From a checkpoint of a small CTC audio transcriber.
Model: 9.1M parameters, log mel input, arch wavenet, depths [8], widths [320].
Training: muon at rate 0.0069, 10900 steps.
Data: trained on short read English sentences (LibriTTS-R), 26041 training examples.
Rows from block 2, named by matrix and row number. Rows with one number belong to one channel. Each number is 200 + 30 x the weight over the matrix's rms, rounded and kept within 0 to 999. All counts start at 0.
# filt: filter width-5 conv, dilation 4 (model.blocks.2.filt.weight, 320x320x5), inputs 30-44, a 5 kernel for each
# gate: gate width-5 conv, dilation 4 (model.blocks.2.gate.weight, 320x320x5), inputs 30-44, a 5 kernel for each
# out: residual pointwise conv (model.blocks.2.out.weight, 320x320x1, transposed), outputs 160-239
filt.240,235,204,205,211,173,261,174,191,214,160,224,200,193,208,211,189,211,188,195,188,209,216,194,222,163,164,179,210,223,238,218,187,253,197,183,186,179,269,244,149,178,209,214,252,148,200,212,268,242,176,255,180,195,224,203,259,206,221,228,177,228,226,213,197,174,179,191,197,166,166,156,168,260,229,209
gate.240,194,227,197,196,188,201,169,213,237,243,242,186,244,192,247,176,167,183,195,251,176,200,216,181,186,208,132,209,166,216,185,169,248,169,185,199,216,206,230,172,200,194,172,213,204,182,224,241,218,231,148,168,199,183,187,230,247,217,182,205,175,214,182,233,242,295,234,250,112,187,195,161,255,208,163
out.240,138,211,126,245,238,209,219,176,173,183,182,298,192,199,189,194,210,220,135,224,216,250,185,231,189,163,190,248,194,196,264,234,180,232,199,180,210,204,202,199,265,206,189,190,192,184,245,185,138,240,198,218,221,186,189,186,199,217,205,213,173,149,263,228,251,192,249,168,175,166,179,224,185,223,201,222,182,218,140,233
filt.241,201,221,178,162,230,215,230,202,199,191,186,209,159,234,210,169,248,200,204,197,186,220,219,174,202,200,200,205,197,161,203,220,175,189,165,225,154,203,166,192,194,220,176,198,256,147,236,192,204,252,172,202,188,206,163,166,157,232,179,202,212,257,195,191,194,196,210,179,183,183,189,211,178,198,185
gate.241,181,168,151,188,168,178,206,225,182,204,222,217,233,192,218,221,196,253,173,178,177,187,203,213,229,184,195,214,223,230,213,196,187,229,218,174,190,174,183,165,174,227,239,173,187,215,186,197,180,193,228,200,171,217,218,173,148,151,196,192,226,157,175,177,196,185,189,189,217,202,221,247,209,203,206
out.241,192,218,153,207,153,136,219,166,190,230,227,185,203,172,202,202,256,220,207,165,191,212,213,247,206,263,222,144,199,226,250,236,217,220,191,172,178,206,230,149,192,177,235,220,200,176,203,177,261,266,265,147,174,175,198,136,183,158,261,178,223,197,201,205,274,259,186,248,231,208,222,184,225,183,209,240,197,173,216,207
filt.242,191,223,228,237,228,207,219,190,217,228,173,240,182,230,215,192,235,227,210,159,200,198,187,195,191,177,183,270,213,205,209,175,208,200,184,281,232,248,223,206,234,165,202,199,142,198,220,242,171,183,175,225,234,152,225,185,217,230,156,246,238,239,195,218,197,217,165,181,219,260,195,206,162,234,175
gate.242,238,228,198,188,206,166,187,252,187,226,205,247,202,181,201,248,169,136,216,219,223,212,198,251,188,189,115,176,218,204,182,191,191,197,206,225,266,188,187,183,173,202,174,178,219,159,248,188,221,190,254,196,198,160,177,180,216,197,186,176,230,165,152,223,197,211,218,173,184,200,149,199,168,237,194
out.242,171,217,174,193,203,192,213,194,185,227,170,134,256,165,233,242,196,205,207,164,174,208,237,158,212,196,229,191,233,214,178,217,187,190,225,189,198,236,175,239,221,182,238,235,181,246,237,186,228,166,177,223,235,176,188,211,170,206,177,230,177,198,204,176,161,216,212,157,180,205,168,267,155,191,192,167,200,236,182,202
filt.243,190,184,174,202,188,206,226,194,187,163,169,189,151,196,188,187,170,220,210,238,204,180,224,171,188,227,224,188,217,159,202,203,195,212,177,211,268,231,238,204,188,164,218,199,282,192,207,209,203,197,244,192,237,220,202,156,229,177,183,175,184,186,201,186,148,210,162,228,233,173,213,225,177,220,163
gate.243,206,202,198,171,168,196,159,140,221,141,204,206,194,225,210,185,184,134,172,224,206,160,209,227,220,241,276,206,237,195,243,179,179,205,235,170,175,198,243,229,168,188,227,172,183,212,199,200,233,197,178,201,176,242,179,167,181,181,165,236,191,209,173,151,206,151,163,205,146,229,230,134,184,227,232
out.243,177,145,162,223,247,211,186,213,146,157,224,212,243,178,204,199,232,216,160,210,226,176,178,182,200,167,222,207,186,227,217,237,240,193,232,190,179,182,143,226,222,169,184,206,235,193,178,209,199,188,227,216,211,188,151,224,226,182,228,207,205,194,193,204,244,209,205,195,231,196,186,192,195,201,211,195,195,204,176,234
filt.244,241,212,173,191,185,189,198,234,172,176,104,214,179,172,169,204,150,229,196,212,196,190,246,208,199,202,186,225,232,179,174,193,196,141,196,210,229,149,250,185,220,157,145,231,162,201,209,147,169,182,208,183,215,268,231,180,152,234,245,175,206,206,196,203,243,192,212,199,162,171,208,175,170,195,270
gate.244,218,220,199,127,172,251,186,261,198,169,184,286,229,199,219,252,194,165,204,217,236,180,232,214,245,177,163,167,234,223,216,235,252,197,178,253,250,260,210,238,220,152,240,209,188,231,169,198,209,199,253,185,191,198,233,204,227,193,168,234,209,230,191,240,156,253,218,200,184,193,273,268,218,172,228
out.244,199,187,193,169,226,222,233,228,205,191,163,137,274,155,118,210,163,228,180,216,197,173,226,149,191,189,160,209,132,258,173,186,179,191,184,184,256,254,172,179,186,225,192,211,180,221,262,158,237,184,190,203,214,223,241,216,190,166,172,188,222,202,262,195,151,216,212,181,261,219,214,192,181,214,199,211,201,181,198,142
filt.245,168,182,177,164,199,219,131,203,161,210,222,227,212,206,189,188,261,182,209,209,183,190,203,174,193,242,229,239,163,212,201,146,207,243,163,192,221,244,171,179,215,253,224,232,195,226,210,189,221,177,242,210,164,201,190,180,219,187,207,211,203,157,205,213,204,177,189,181,230,238,198,248,195,168,192
gate.245,177,172,247,240,207,153,218,179,185,212,191,208,216,189,230,224,197,256,195,228,212,239,195,233,169,191,131,192,221,239,211,197,191,190,204,165,122,289,168,165,193,197,178,183,207,235,201,195,149,217,134,185,204,205,195,241,218,168,227,153,222,208,238,207,221,168,239,231,219,252,181,223,237,259,227
out.245,195,217,195,209,184,179,197,201,213,244,214,229,245,156,186,171,175,214,185,157,203,240,168,217,161,232,229,181,143,223,194,223,224,208,200,209,184,204,150,176,276,208,234,180,249,228,245,226,141,183,176,216,240,213,196,188,184,202,206,198,164,225,221,164,195,212,209,183,194,221,190,223,207,234,178,197,184,175,244,160
filt.246,196,164,161,143,152,197,274,238,219,182,201,182,132,213,177,188,225,162,172,194,126,212,202,210,197,181,119,232,240,208,192,220,215,201,219,230,171,197,177,238,194,221,227,209,196,160,213,190,191,226,229,152,260,212,174,187,218,185,186,217,140,198,176,189,209,178,262,217,232,209,194,185,161,185,195
gate.246,192,241,223,216,181,193,299,163,208,201,224,184,232,191,304,215,205,189,271,190,215,175,182,226,189,161,221,226,212,203,196,210,163,244,245,170,226,212,230,225,225,248,190,193,188,213,201,235,207,206,206,251,223,190,206,186,192,203,169,191,200,204,217,174,215,249,232,168,180,171,173,144,243,192,226
out.246,186,224,270,229,252,166,177,228,188,196,167,252,226,138,215,199,243,231,179,214,230,274,221,222,161,175,212,186,249,226,238,174,195,166,286,167,177,133,197,217,220,169,225,249,222,202,244,177,231,176,141,249,210,186,162,191,212,205,196,184,218,215,251,234,245,175,233,179,247,153,214,153,198,249,169,163,115,197,200,212
filt.247,240,237,210,210,208,152,255,150,228,167,191,168,170,224,145,254,235,157,208,235,233,199,221,215,189,166,218,184,212,141,152,211,177,200,189,182,295,188,222,158,181,206,171,262,179,207,198,188,168,190,194,191,206,196,233,169,185,202,198,221,188,149,190,240,192,190,202,210,217,219,240,188,197,208,128
gate.247,193,177,201,212,246,229,149,204,254,207,234,237,227,221,203,208,177,246,235,214,188,185,176,219,220,207,207,124,218,143,208,176,197,187,212,202,167,178,202,214,169,237,222,211,215,178,220,195,189,187,165,158,243,199,150,203,236,222,171,198,266,213,162,155,178,215,246,158,180,158,258,228,258,144,269
out.247,202,180,141,241,160,212,154,247,211,211,193,234,196,172,187,233,188,198,182,238,181,191,190,163,180,166,238,220,197,166,176,230,257,202,219,220,208,189,149,226,203,253,203,212,200,163,175,198,166,238,201,140,166,204,244,251,189,190,206,243,220,222,161,188,220,183,185,218,211,237,206,215,208,197,220,198,219,196,214,198
filt.248,210,188,205,177,218,201,186,209,161,194,131,205,220,191,220,226,218,203,193,253,204,200,183,208,185,218,189,219,184,143,256,201,215,182,222,191,193,165,213,215,246,240,168,245,207,186,190,251,197,197,180,185,179,197,133,255,201,185,200,273,244,166,211,206,221,148,200,203,186,230,158,204,213,182,227
gate.248,223,237,224,218,198,229,236,254,205,191,186,206,283,199,217,193,183,196,198,143,238,162,155,204,229,147,214,211,168,226,171,190,117,213,159,206,202,215,228,183,219,193,217,253,162,169,204,207,169,195,228,149,232,185,172,290,226,162,187,183,243,211,222,195,200,209,214,234,202,216,177,208,225,226,247
out.248,255,191,219,205,253,227,292,244,209,190,192,229,213,220,158,224,164,196,188,254,183,189,278,190,188,219,201,211,186,172,197,141,228,227,218,189,199,182,241,216,200,168,245,214,167,226,195,225,133,165,177,170,193,191,213,220,194,213,230,171,175,244,246,207,175,189,210,201,220,253,193,225,156,210,249,189,210,228,201,176
filt.249,165,239,222,203,172,172,225,205,233,157,169,183,218,242,172,205,213,212,200,232,178,184,207,237,213,209,220,231,201,205,217,227,215,186,203,181,167,131,186,241,154,213,203,187,177,218,200,191,208,169,174,192,214,239,170,215,197,242,210,197,245,193,180,167,209,230,205,226,211,235,208,156,148,201,211
gate.249,230,223,237,196,210,214,251,261,205,201,246,204,211,225,189,224,179,209,195,183,179,168,210,182,243,182,218,220,141,200,217,208,194,202,209,211,231,262,183,228,224,183,235,216,209,227,198,150,205,187,165,219,200,167,207,183,216,187,192,224,212,191,205,188,201,157,225,209,222,155,243,146,219,203,250
out.249,197,203,205,253,183,225,208,170,184,203,220,167,199,261,163,224,169,240,210,197,172,192,218,164,228,193,216,165,194,184,222,228,188,216,177,208,198,221,174,243,197,214,220,225,212,227,212,161,159,246,205,199,184,192,183,191,196,240,199,216,195,188,201,243,208,271,257,159,229,154,262,258,193,172,215,181,212,194,236,253
filt.250,200,213,224,238,196,194,168,173,210,265,188,225,185,166,183,171,189,210,231,221,192,205,195,232,225,195,200,181,245,234,206,231,186,245,225,166,206,218,218,210,258,227,220,206,171,173,219,223,266,173,272,194,229,203,210,196,172,203,190,241,201,183,244,211,217,217,163,177,202,262,201,152,239,214,181
gate.250,222,201,195,201,179,183,202,242,186,274,231,215,154,194,238,202,212,216,206,217,249,189,209,203,162,181,151,164,230,177,195,245,180,224,207,217,185,230,254,160,202,173,208,184,204,176,177,201,198,207,252,231,215,211,230,194,197,179,218,191,220,149,175,220,191,180,172,228,212,155,135,137,288,221,180
out.250,250,300,200,159,199,194,231,181,245,175,181,248,213,166,241,153,190,198,202,183,223,209,239,186,154,205,161,166,199,217,226,224,193,202,242,187,140,210,208,167,217,185,281,239,172,175,189,133,160,157,191,232,152,193,195,253,166,274,173,208,215,172,239,140,139,226,218,257,212,163,204,209,162,272,188,253,226,159,195,190
filt.251,182,229,180,215,177,240,225,235,206,201,197,176,197,225,194,183,143,181,155,238,158,230,213,200,206,207,161,186,173,191,194,234,210,210,192,199,244,235,232,181,251,231,205,157,213,158,184,243,191,202,222,195,179,244,175,187,219,162,200,209,185,207,188,180,225,160,251,147,287,207,199,176,164,196,204
gate.251,200,159,219,204,207,259,246,210,185,165,207,222,204,249,238,195,157,230,240,160,174,208,192,212,164,184,257,176,237,197,201,186,224,204,192,197,276,192,211,226,222,199,242,211,248,232,178,198,167,183,212,246,192,159,171,194,176,229,233,178,166,169,231,187,214,158,171,223,217,118,175,181,257,244,188
out.251,240,240,191,196,159,205,179,172,186,256,229,148,212,192,192,197,216,155,234,166,279,182,183,250,193,162,191,176,227,174,189,192,161,217,170,242,199,209,191,178,181,255,209,170,226,219,213,175,139,206,208,208,205,218,207,192,175,205,218,177,225,232,229,235,232,255,232,132,219,191,263,246,179,228,166,174,153,205,196,188
filt.252,194,215,210,232,188,204,187,188,193,177,186,173,121,147,206,252,197,207,184,150,197,225,205,152,192,230,186,195,188,249,174,229,179,226,223,177,219,186,121,214,171,238,175,170,215,197,201,234,188,183,221,237,242,234,208,232,210,220,208,160,212,159,181,186,149,186,174,222,187,164,213,199,163,211,239
gate.252,165,216,218,139,251,250,223,226,155,164,141,148,186,176,216,160,183,230,230,218,204,191,217,266,188,194,210,227,212,203,227,223,214,200,215,166,182,204,164,226,213,186,189,178,196,163,211,222,196,182,192,223,170,210,185,203,165,174,185,246,184,186,267,236,233,187,191,215,177,180,137,198,234,162,189
out.252,191,227,203,170,207,141,173,227,171,236,185,228,172,127,159,212,146,159,167,190,208,192,182,184,199,149,185,246,252,250,202,235,246,212,211,219,199,160,247,205,206,222,199,220,184,191,187,209,248,239,187,188,222,223,196,200,146,256,179,193,217,235,184,167,152,203,210,195,204,212,214,225,217,163,171,237,179,223,189,178
filt.253,186,189,155,232,241,192,220,197,174,174,167,217,230,209,189,159,175,203,159,202,187,141,199,212,189,174,279,230,210,199,155,231,203,186,215,223,207,207,190,170,175,233,205,233,200,202,200,198,195,203,209,140,176,188,240,194,239,224,244,236,232,215,201,174,216,166,239,210,180,219,169,198,203,207,202
gate.253,163,175,212,236,236,181,135,224,173,220,201,186,213,210,251,200,207,195,212,194,220,206,205,206,158,255,184,192,112,258,220,235,137,230,216,244,201,194,187,190,181,145,252,212,180,213,220,218,177,204,146,161,196,194,211,222,246,209,199,211,226,206,203,191,184,191,207,182,200,218,230,221,225,171,160
out.253,178,244,260,219,189,219,159,192,178,219,220,207,143,197,231,198,240,183,198,229,175,173,203,209,191,228,217,206,193,244,257,181,197,198,214,152,224,253,218,202,177,168,240,179,204,200,201,177,204,162,222,176,218,141,172,235,216,228,200,204,211,206,248,188,187,213,222,170,219,231,205,188,209,190,185,218,240,205,159,202
filt.254,210,188,155,273,236,193,233,197,225,202,213,201,232,209,268,184,213,171,214,198,172,155,179,209,208,188,236,156,197,179,185,133,185,255,191,177,210,201,144,178,169,236,207,225,236,196,201,192,149,191,183,221,181,221,199,162,195,199,234,174,161,195,190,204,175,182,211,159,179,192,180,152,212,141,231
gate.254,206,164,186,206,218,194,198,206,228,221,208,208,266,186,170,187,189,228,222,246,184,202,239,201,196,239,195,172,174,250,196,189,209,190,193,217,201,279,193,184,212,196,267,181,199,211,198,183,199,219,207,218,205,221,229,236,223,153,149,133,172,204,204,246,198,172,163,171,205,220,208,193,187,229,159
out.254,212,198,220,183,196,210,200,239,139,176,219,230,191,218,239,202,184,218,229,180,211,214,221,222,176,191,147,187,174,202,229,175,197,188,183,199,196,237,198,186,197,176,201,203,235,230,211,249,178,208,174,231,204,209,177,215,198,208,216,220,168,169,207,259,182,231,190,244,174,283,209,226,169,215,169,212,152,212,216,218
filt.255,196,162,210,180,211,188,215,210,163,215,237,161,207,190,218,213,200,238,163,154,185,212,233,238,182,238,196,123,180,232,205,190,180,174,181,156,173,154,169,180,227,164,190,128,193,203,164,190,169,231,240,181,250,205,247,247,197,144,172,168,192,194,225,233,191,243,220,237,180,149,161,192,208,184,140
gate.255,177,196,143,205,171,227,247,278,176,241,202,169,207,141,265,205,200,211,173,187,224,237,171,219,167,218,237,102,215,208,242,234,225,181,178,231,212,206,237,182,197,221,195,211,191,184,204,166,193,233,173,180,233,221,268,190,195,212,225,230,237,213,189,185,230,212,222,214,206,163,177,177,159,185,200
out.255,194,193,195,212,184,163,202,244,161,208,193,206,207,187,205,197,193,245,196,187,183,164,189,189,239,138,146,210,223,207,299,206,228,219,186,236,222,194,145,201,150,215,214,169,202,222,111,206,202,157,214,206,208,263,171,212,207,207,156,228,177,199,203,185,201,202,239,227,218,145,191,209,206,235,135,193,136,213,188,211
filt.256,227,211,133,165,196,244,174,226,198,226,208,201,219,217,210,179,201,205,202,215,210,205,197,225,163,202,179,241,148,238,194,192,209,214,208,188,189,221,146,160,159,174,238,152,183,245,231,179,182,172,161,182,179,236,230,239,189,195,202,226,234,194,238,200,244,168,180,176,153,167,215,204,256,231,208
gate.256,161,182,223,201,161,239,209,157,224,188,190,223,183,214,232,204,187,201,208,197,202,210,248,193,194,160,152,198,128,206,200,232,180,188,208,249,196,242,219,152,221,217,191,196,208,182,202,247,188,189,173,229,247,175,176,228,225,208,130,207,202,191,241,175,195,189,199,250,175,197,218,157,187,195,239
out.256,244,197,181,193,207,225,222,212,184,176,235,232,204,166,216,162,193,252,153,191,185,155,207,165,212,195,182,239,150,211,236,164,197,245,233,213,242,196,197,207,185,184,178,214,203,192,154,214,224,198,212,228,208,186,174,190,188,201,204,161,219,178,229,175,229,222,171,159,216,207,197,170,178,209,159,239,190,233,221,184
filt.257,197,164,218,197,179,206,181,171,202,248,222,185,173,181,199,217,196,207,198,194,214,205,202,207,185,165,274,187,120,233,191,188,207,196,211,190,174,220,175,150,186,202,183,211,186,184,257,233,200,231,178,190,160,186,171,198,212,235,167,214,201,163,153,212,192,211,243,252,211,188,180,203,252,223,176
gate.257,198,204,202,197,255,238,180,184,221,207,199,234,213,247,234,240,203,181,196,207,214,198,214,199,208,212,174,174,193,205,217,255,198,241,235,184,188,206,212,189,196,210,226,238,158,249,180,194,189,158,237,157,276,147,230,189,261,169,194,209,221,171,170,189,226,204,275,198,202,194,214,238,192,190,229
out.257,229,236,172,243,197,229,151,210,158,173,198,160,127,161,166,135,218,231,208,198,230,125,225,176,230,192,182,217,237,153,119,210,190,199,199,180,211,227,249,198,220,232,211,203,207,178,198,171,233,168,235,198,176,233,269,228,155,193,240,223,184,201,205,175,212,172,194,148,207,246,190,164,168,169,183,267,176,266,264,252
filt.258,156,186,215,239,224,229,168,211,162,199,185,216,174,236,176,239,202,117,234,199,214,173,235,204,222,178,150,273,172,215,202,215,198,230,171,183,175,208,202,201,234,160,198,175,226,209,226,172,213,213,219,187,212,154,199,194,227,197,167,220,220,143,188,218,201,162,158,213,205,202,217,112,212,234,218
gate.258,230,202,225,197,251,210,126,136,209,198,198,259,166,165,185,249,199,208,189,217,206,173,204,212,180,182,144,204,204,182,145,166,191,211,185,170,145,168,207,180,231,180,158,191,166,193,199,204,175,232,174,178,236,184,194,207,175,139,227,200,241,166,177,206,214,241,185,185,216,170,212,239,220,244,186
out.258,185,225,202,172,203,230,206,259,141,250,219,268,190,197,164,168,213,204,178,219,232,215,234,184,214,231,202,176,272,213,190,183,198,165,185,184,147,211,215,180,196,209,178,187,205,196,214,208,250,222,192,184,208,179,193,236,195,209,162,172,193,170,221,254,223,204,202,198,206,218,202,97,230,150,209,201,174,196,167,171
filt.259,232,184,141,160,168,203,172,194,202,212,204,178,205,183,249,247,151,195,183,207,218,223,196,250,244,207,183,187,178,162,181,206,214,213,212,163,189,180,200,193,178,259,188,203,239,237,215,199,192,202,197,212,171,212,231,232,193,228,197,175,166,178,176,168,200,226,204,159,253,194,217,238,199,222,162
gate.259,159,206,167,188,194,166,193,162,212,178,209,185,173,215,190,204,207,156,216,167,265,245,212,204,213,199,256,147,210,262,177,203,201,201,209,219,245,198,219,205,237,179,249,233,177,207,190,222,223,199,242,208,214,146,181,172,173,185,216,221,179,243,196,185,182,246,180,144,211,194,199,247,176,183,246
out.259,198,230,177,161,242,199,214,211,170,208,266,237,185,213,225,221,210,140,167,177,242,183,200,186,167,191,195,229,185,205,220,216,220,276,176,187,191,167,238,171,177,167,209,231,223,202,204,219,224,215,174,215,220,192,220,199,253,158,164,200,236,190,226,210,217,229,249,172,245,156,198,209,229,194,231,219,169,149,192,191
filt.260,201,193,200,170,179,244,163,132,234,212,171,171,197,204,177,149,191,181,142,203,221,162,144,153,163,181,215,186,254,200,235,191,200,216,220,208,202,225,207,199,196,212,183,188,151,171,225,237,230,221,153,186,196,203,192,174,196,239,242,224,218,197,217,165,224,224,151,192,206,194,240,178,180,168,170
gate.260,206,160,196,159,216,230,193,209,202,189,222,236,147,227,181,203,222,207,210,157,221,189,219,166,187,189,181,183,184,205,217,196,204,205,218,231,202,242,216,216,207,262,212,187,210,183,196,232,190,202,242,209,233,176,195,164,233,202,211,229,194,241,218,171,199,212,214,178,148,202,178,158,191,221,239
out.260,178,185,202,207,187,237,190,142,206,207,218,203,236,218,194,217,233,156,193,137,232,144,171,164,174,241,191,200,228,207,201,196,195,216,212,203,224,168,192,210,225,175,180,242,203,184,184,212,184,159,166,207,199,232,205,197,195,154,174,248,148,225,267,201,206,207,212,196,159,211,198,164,224,142,229,206,191,135,216,204
filt.261,165,158,205,193,176,177,184,178,199,209,268,228,173,181,171,177,236,240,208,219,213,194,205,202,248,172,282,223,173,194,218,214,196,209,199,263,182,226,184,169,225,218,171,220,239,196,213,205,204,211,177,227,158,179,194,233,187,173,220,193,215,225,212,195,216,189,168,177,222,251,174,206,200,219,194
gate.261,174,222,201,128,169,214,205,193,195,201,188,209,215,201,218,204,200,225,169,174,218,167,206,206,183,222,168,171,226,255,222,168,210,169,180,154,177,201,154,254,251,200,262,185,154,214,214,200,186,197,160,212,243,194,186,201,246,247,152,216,204,164,175,187,144,252,180,216,183,193,197,195,198,184,170
out.261,184,199,216,206,178,135,218,256,223,187,176,163,209,180,160,253,240,211,238,146,141,165,299,263,222,205,205,232,168,198,239,202,248,205,187,181,166,182,216,153,177,227,145,196,180,198,160,206,191,216,226,250,200,182,198,175,224,258,253,188,228,156,173,205,229,195,160,211,169,203,199,264,137,125,202,243,152,172,185,191
filt.262,202,226,191,183,210,189,229,204,179,265,222,192,210,213,213,230,202,161,164,193,249,179,220,208,206,199,224,193,229,182,230,195,180,187,216,216,233,194,202,176,168,229,218,181,133,182,197,233,200,211,184,215,236,170,183,155,191,203,188,195,201,246,193,191,221,228,212,199,235,181,212,205,177,242,158
gate.262,181,194,216,212,173,209,191,158,196,167,168,189,231,183,213,254,236,249,141,217,182,194,228,203,195,265,253,215,99,199,210,188,181,184,180,201,207,124,181,228,192,225,181,225,206,212,208,177,177,200,137,200,228,209,191,192,267,158,228,127,204,214,152,172,208,181,176,167,276,212,248,209,207,172,162
out.262,173,216,213,214,199,192,220,156,168,197,198,232,200,225,198,233,180,224,181,133,176,199,187,228,162,187,189,234,206,152,182,226,235,239,149,220,231,103,200,164,140,197,203,214,159,191,189,215,140,153,198,213,141,227,249,233,182,244,121,224,167,193,211,200,160,216,167,224,199,170,172,227,190,215,175,175,235,203,272,172
filt.263,234,194,201,147,218,192,189,155,168,258,205,153,157,208,218,155,184,183,165,144,199,190,223,201,195,192,167,208,172,225,157,234,183,198,198,232,191,231,162,227,188,195,248,184,212,198,157,191,169,204,203,228,193,203,116,214,194,208,154,211,263,265,183,215,197,208,184,219,180,175,208,166,237,161,208
gate.263,182,255,193,167,224,178,254,194,220,179,206,223,217,202,231,219,178,184,176,228,181,224,214,160,186,170,189,153,225,196,210,205,186,235,186,190,266,240,191,194,185,191,175,182,160,160,235,171,198,186,129,176,165,161,282,192,246,176,162,181,207,220,180,230,170,212,254,183,189,195,179,255,221,230,224
out.263,251,175,211,229,162,211,184,197,176,168,198,190,227,213,218,195,223,226,231,180,193,216,216,190,208,186,212,206,193,187,245,148,199,193,171,178,159,193,213,237,192,192,176,216,206,192,168,146,155,199,203,210,218,150,182,220,199,186,188,226,230,235,232,219,232,161,165,192,229,211,243,214,158,193,175,241,176,216,141,194
filt.264,182,205,199,158,209,233,164,230,144,172,174,166,183,186,261,183,218,257,225,215,231,213,215,204,191,176,197,212,192,231,219,227,205,189,199,141,241,165,225,208,152,238,231,231,237,215,214,169,219,178,235,168,215,172,185,170,214,215,181,205,163,204,163,166,188,240,193,234,206,205,232,200,221,251,196
gate.264,184,206,175,215,212,213,196,131,221,189,179,198,169,215,148,215,209,252,205,200,209,185,234,238,196,182,211,181,192,224,243,205,185,204,163,189,227,205,245,202,169,181,201,211,185,243,201,236,266,204,234,202,194,221,170,228,200,239,195,224,249,192,245,216,240,184,236,231,241,219,232,174,207,209,203
out.264,189,210,170,192,206,185,210,212,209,156,194,187,138,200,180,221,211,189,228,191,178,189,190,156,184,202,185,238,257,218,224,254,220,197,197,198,254,197,238,201,218,189,165,211,214,229,261,197,208,256,250,280,233,185,187,197,225,181,204,224,202,197,220,191,183,204,251,242,189,208,203,151,214,227,203,186,137,173,208,204
filt.265,228,218,211,174,234,188,243,148,233,220,244,234,221,230,210,175,186,225,168,234,213,220,167,205,163,199,218,186,215,222,245,210,234,222,213,234,215,216,192,211,236,247,180,208,190,181,192,185,179,184,240,185,228,164,147,181,174,192,194,189,163,217,204,199,236,179,180,186,146,156,216,206,177,228,223
gate.265,200,170,177,172,266,204,234,180,194,229,198,220,131,234,264,207,213,193,197,186,196,201,239,210,225,211,201,151,227,158,245,200,175,221,253,214,191,227,212,181,232,195,212,193,209,200,215,200,166,178,197,186,236,159,203,222,204,191,182,203,165,221,187,177,200,177,243,204,194,200,162,204,192,230,187
out.265,185,247,178,207,176,186,189,174,224,216,168,198,220,126,226,207,158,205,225,161,193,295,207,169,190,213,161,213,226,167,203,199,223,298,153,205,188,178,158,182,178,221,219,187,233,199,127,131,174,194,216,192,168,151,156,196,178,168,268,168,233,208,242,179,223,233,193,159,162,169,206,163,205,196,230,242,205,187,199,191
filt.266,285,248,212,178,240,240,199,180,179,190,126,201,180,189,217,204,186,196,182,173,194,176,214,205,220,230,258,217,152,238,197,205,163,165,218,203,178,210,210,231,153,186,259,208,200,216,165,234,147,243,130,197,200,173,157,237,172,171,228,215,193,213,194,239,245,212,201,172,217,234,222,273,169,228,223
gate.266,234,219,221,174,230,159,165,235,173,174,224,215,178,240,217,218,199,273,168,259,205,158,233,215,246,201,156,219,184,185,219,242,178,230,169,196,165,258,187,204,224,179,225,196,216,206,201,187,167,197,200,187,196,190,194,196,233,237,222,232,240,177,193,206,177,188,228,209,154,200,183,200,236,213,205
out.266,222,223,176,170,194,243,261,183,198,155,153,184,223,217,200,219,208,163,176,204,210,194,265,250,198,181,215,219,142,219,201,240,191,241,196,168,223,165,227,272,210,216,192,153,182,241,238,204,213,191,226,138,195,236,177,192,204,150,124,252,143,167,178,233,212,167,175,153,162,178,178,212,180,191,147,233,193,145,193,228
filt.267,219,185,232,197,162,210,224,227,163,167,212,195,210,204,197,157,185,188,220,210,147,171,245,188,204,263,220,176,185,251,181,188,177,229,210,170,173,199,201,150,187,177,235,225,179,191,202,162,197,218,165,178,169,226,192,227,171,175,205,209,213,212,231,169,227,190,210,189,195,198,229,229,204,235,192
gate.267,149,217,183,166,226,220,150,216,132,166,215,216,189,183,210,189,248,188,253,230,178,155,195,253,226,180,186,208,171,209,215,215,203,257,196,137,223,125,245,182,257,185,195,243,156,223,149,180,166,206,272,194,214,217,196,175,214,192,179,179,220,198,199,200,200,201,201,200,223,204,166,207,236,207,148
out.267,171,219,176,221,234,212,151,180,179,231,195,144,244,221,209,258,214,202,198,259,184,216,170,235,223,174,225,150,236,189,235,178,238,205,268,232,238,164,237,212,156,170,236,205,144,161,183,187,270,171,232,251,202,236,174,214,177,163,136,178,210,249,209,109,204,210,178,150,259,135,199,185,211,194,177,201,241,158,194,195
filt.268,196,209,205,201,129,212,198,208,138,266,189,259,214,243,194,233,196,189,214,200,177,135,204,201,228,172,178,160,193,211,195,185,203,195,209,241,204,227,198,160,180,187,147,175,185,260,196,250,194,187,243,237,178,204,157,227,199,215,214,211,197,222,199,204,183,201,199,196,165,217,235,245,215,169,209
gate.268,221,232,138,194,206,154,195,196,236,224,261,195,168,213,241,207,175,164,196,218,192,206,214,225,156,197,222,185,190,215,191,192,166,229,188,217,247,224,195,206,209,153,197,227,243,167,220,216,180,230,246,141,161,221,220,222,198,177,224,185,207,172,206,176,213,246,231,161,195,150,146,176,100,205,172
out.268,204,249,221,154,177,169,188,179,248,176,202,226,169,206,250,196,192,229,203,210,228,227,207,249,190,186,197,243,195,233,132,203,278,181,181,220,169,179,190,247,210,152,190,255,135,247,201,177,197,121,225,175,229,134,289,211,185,179,211,191,268,244,167,247,159,252,239,178,147,220,163,182,240,225,239,247,183,181,212,206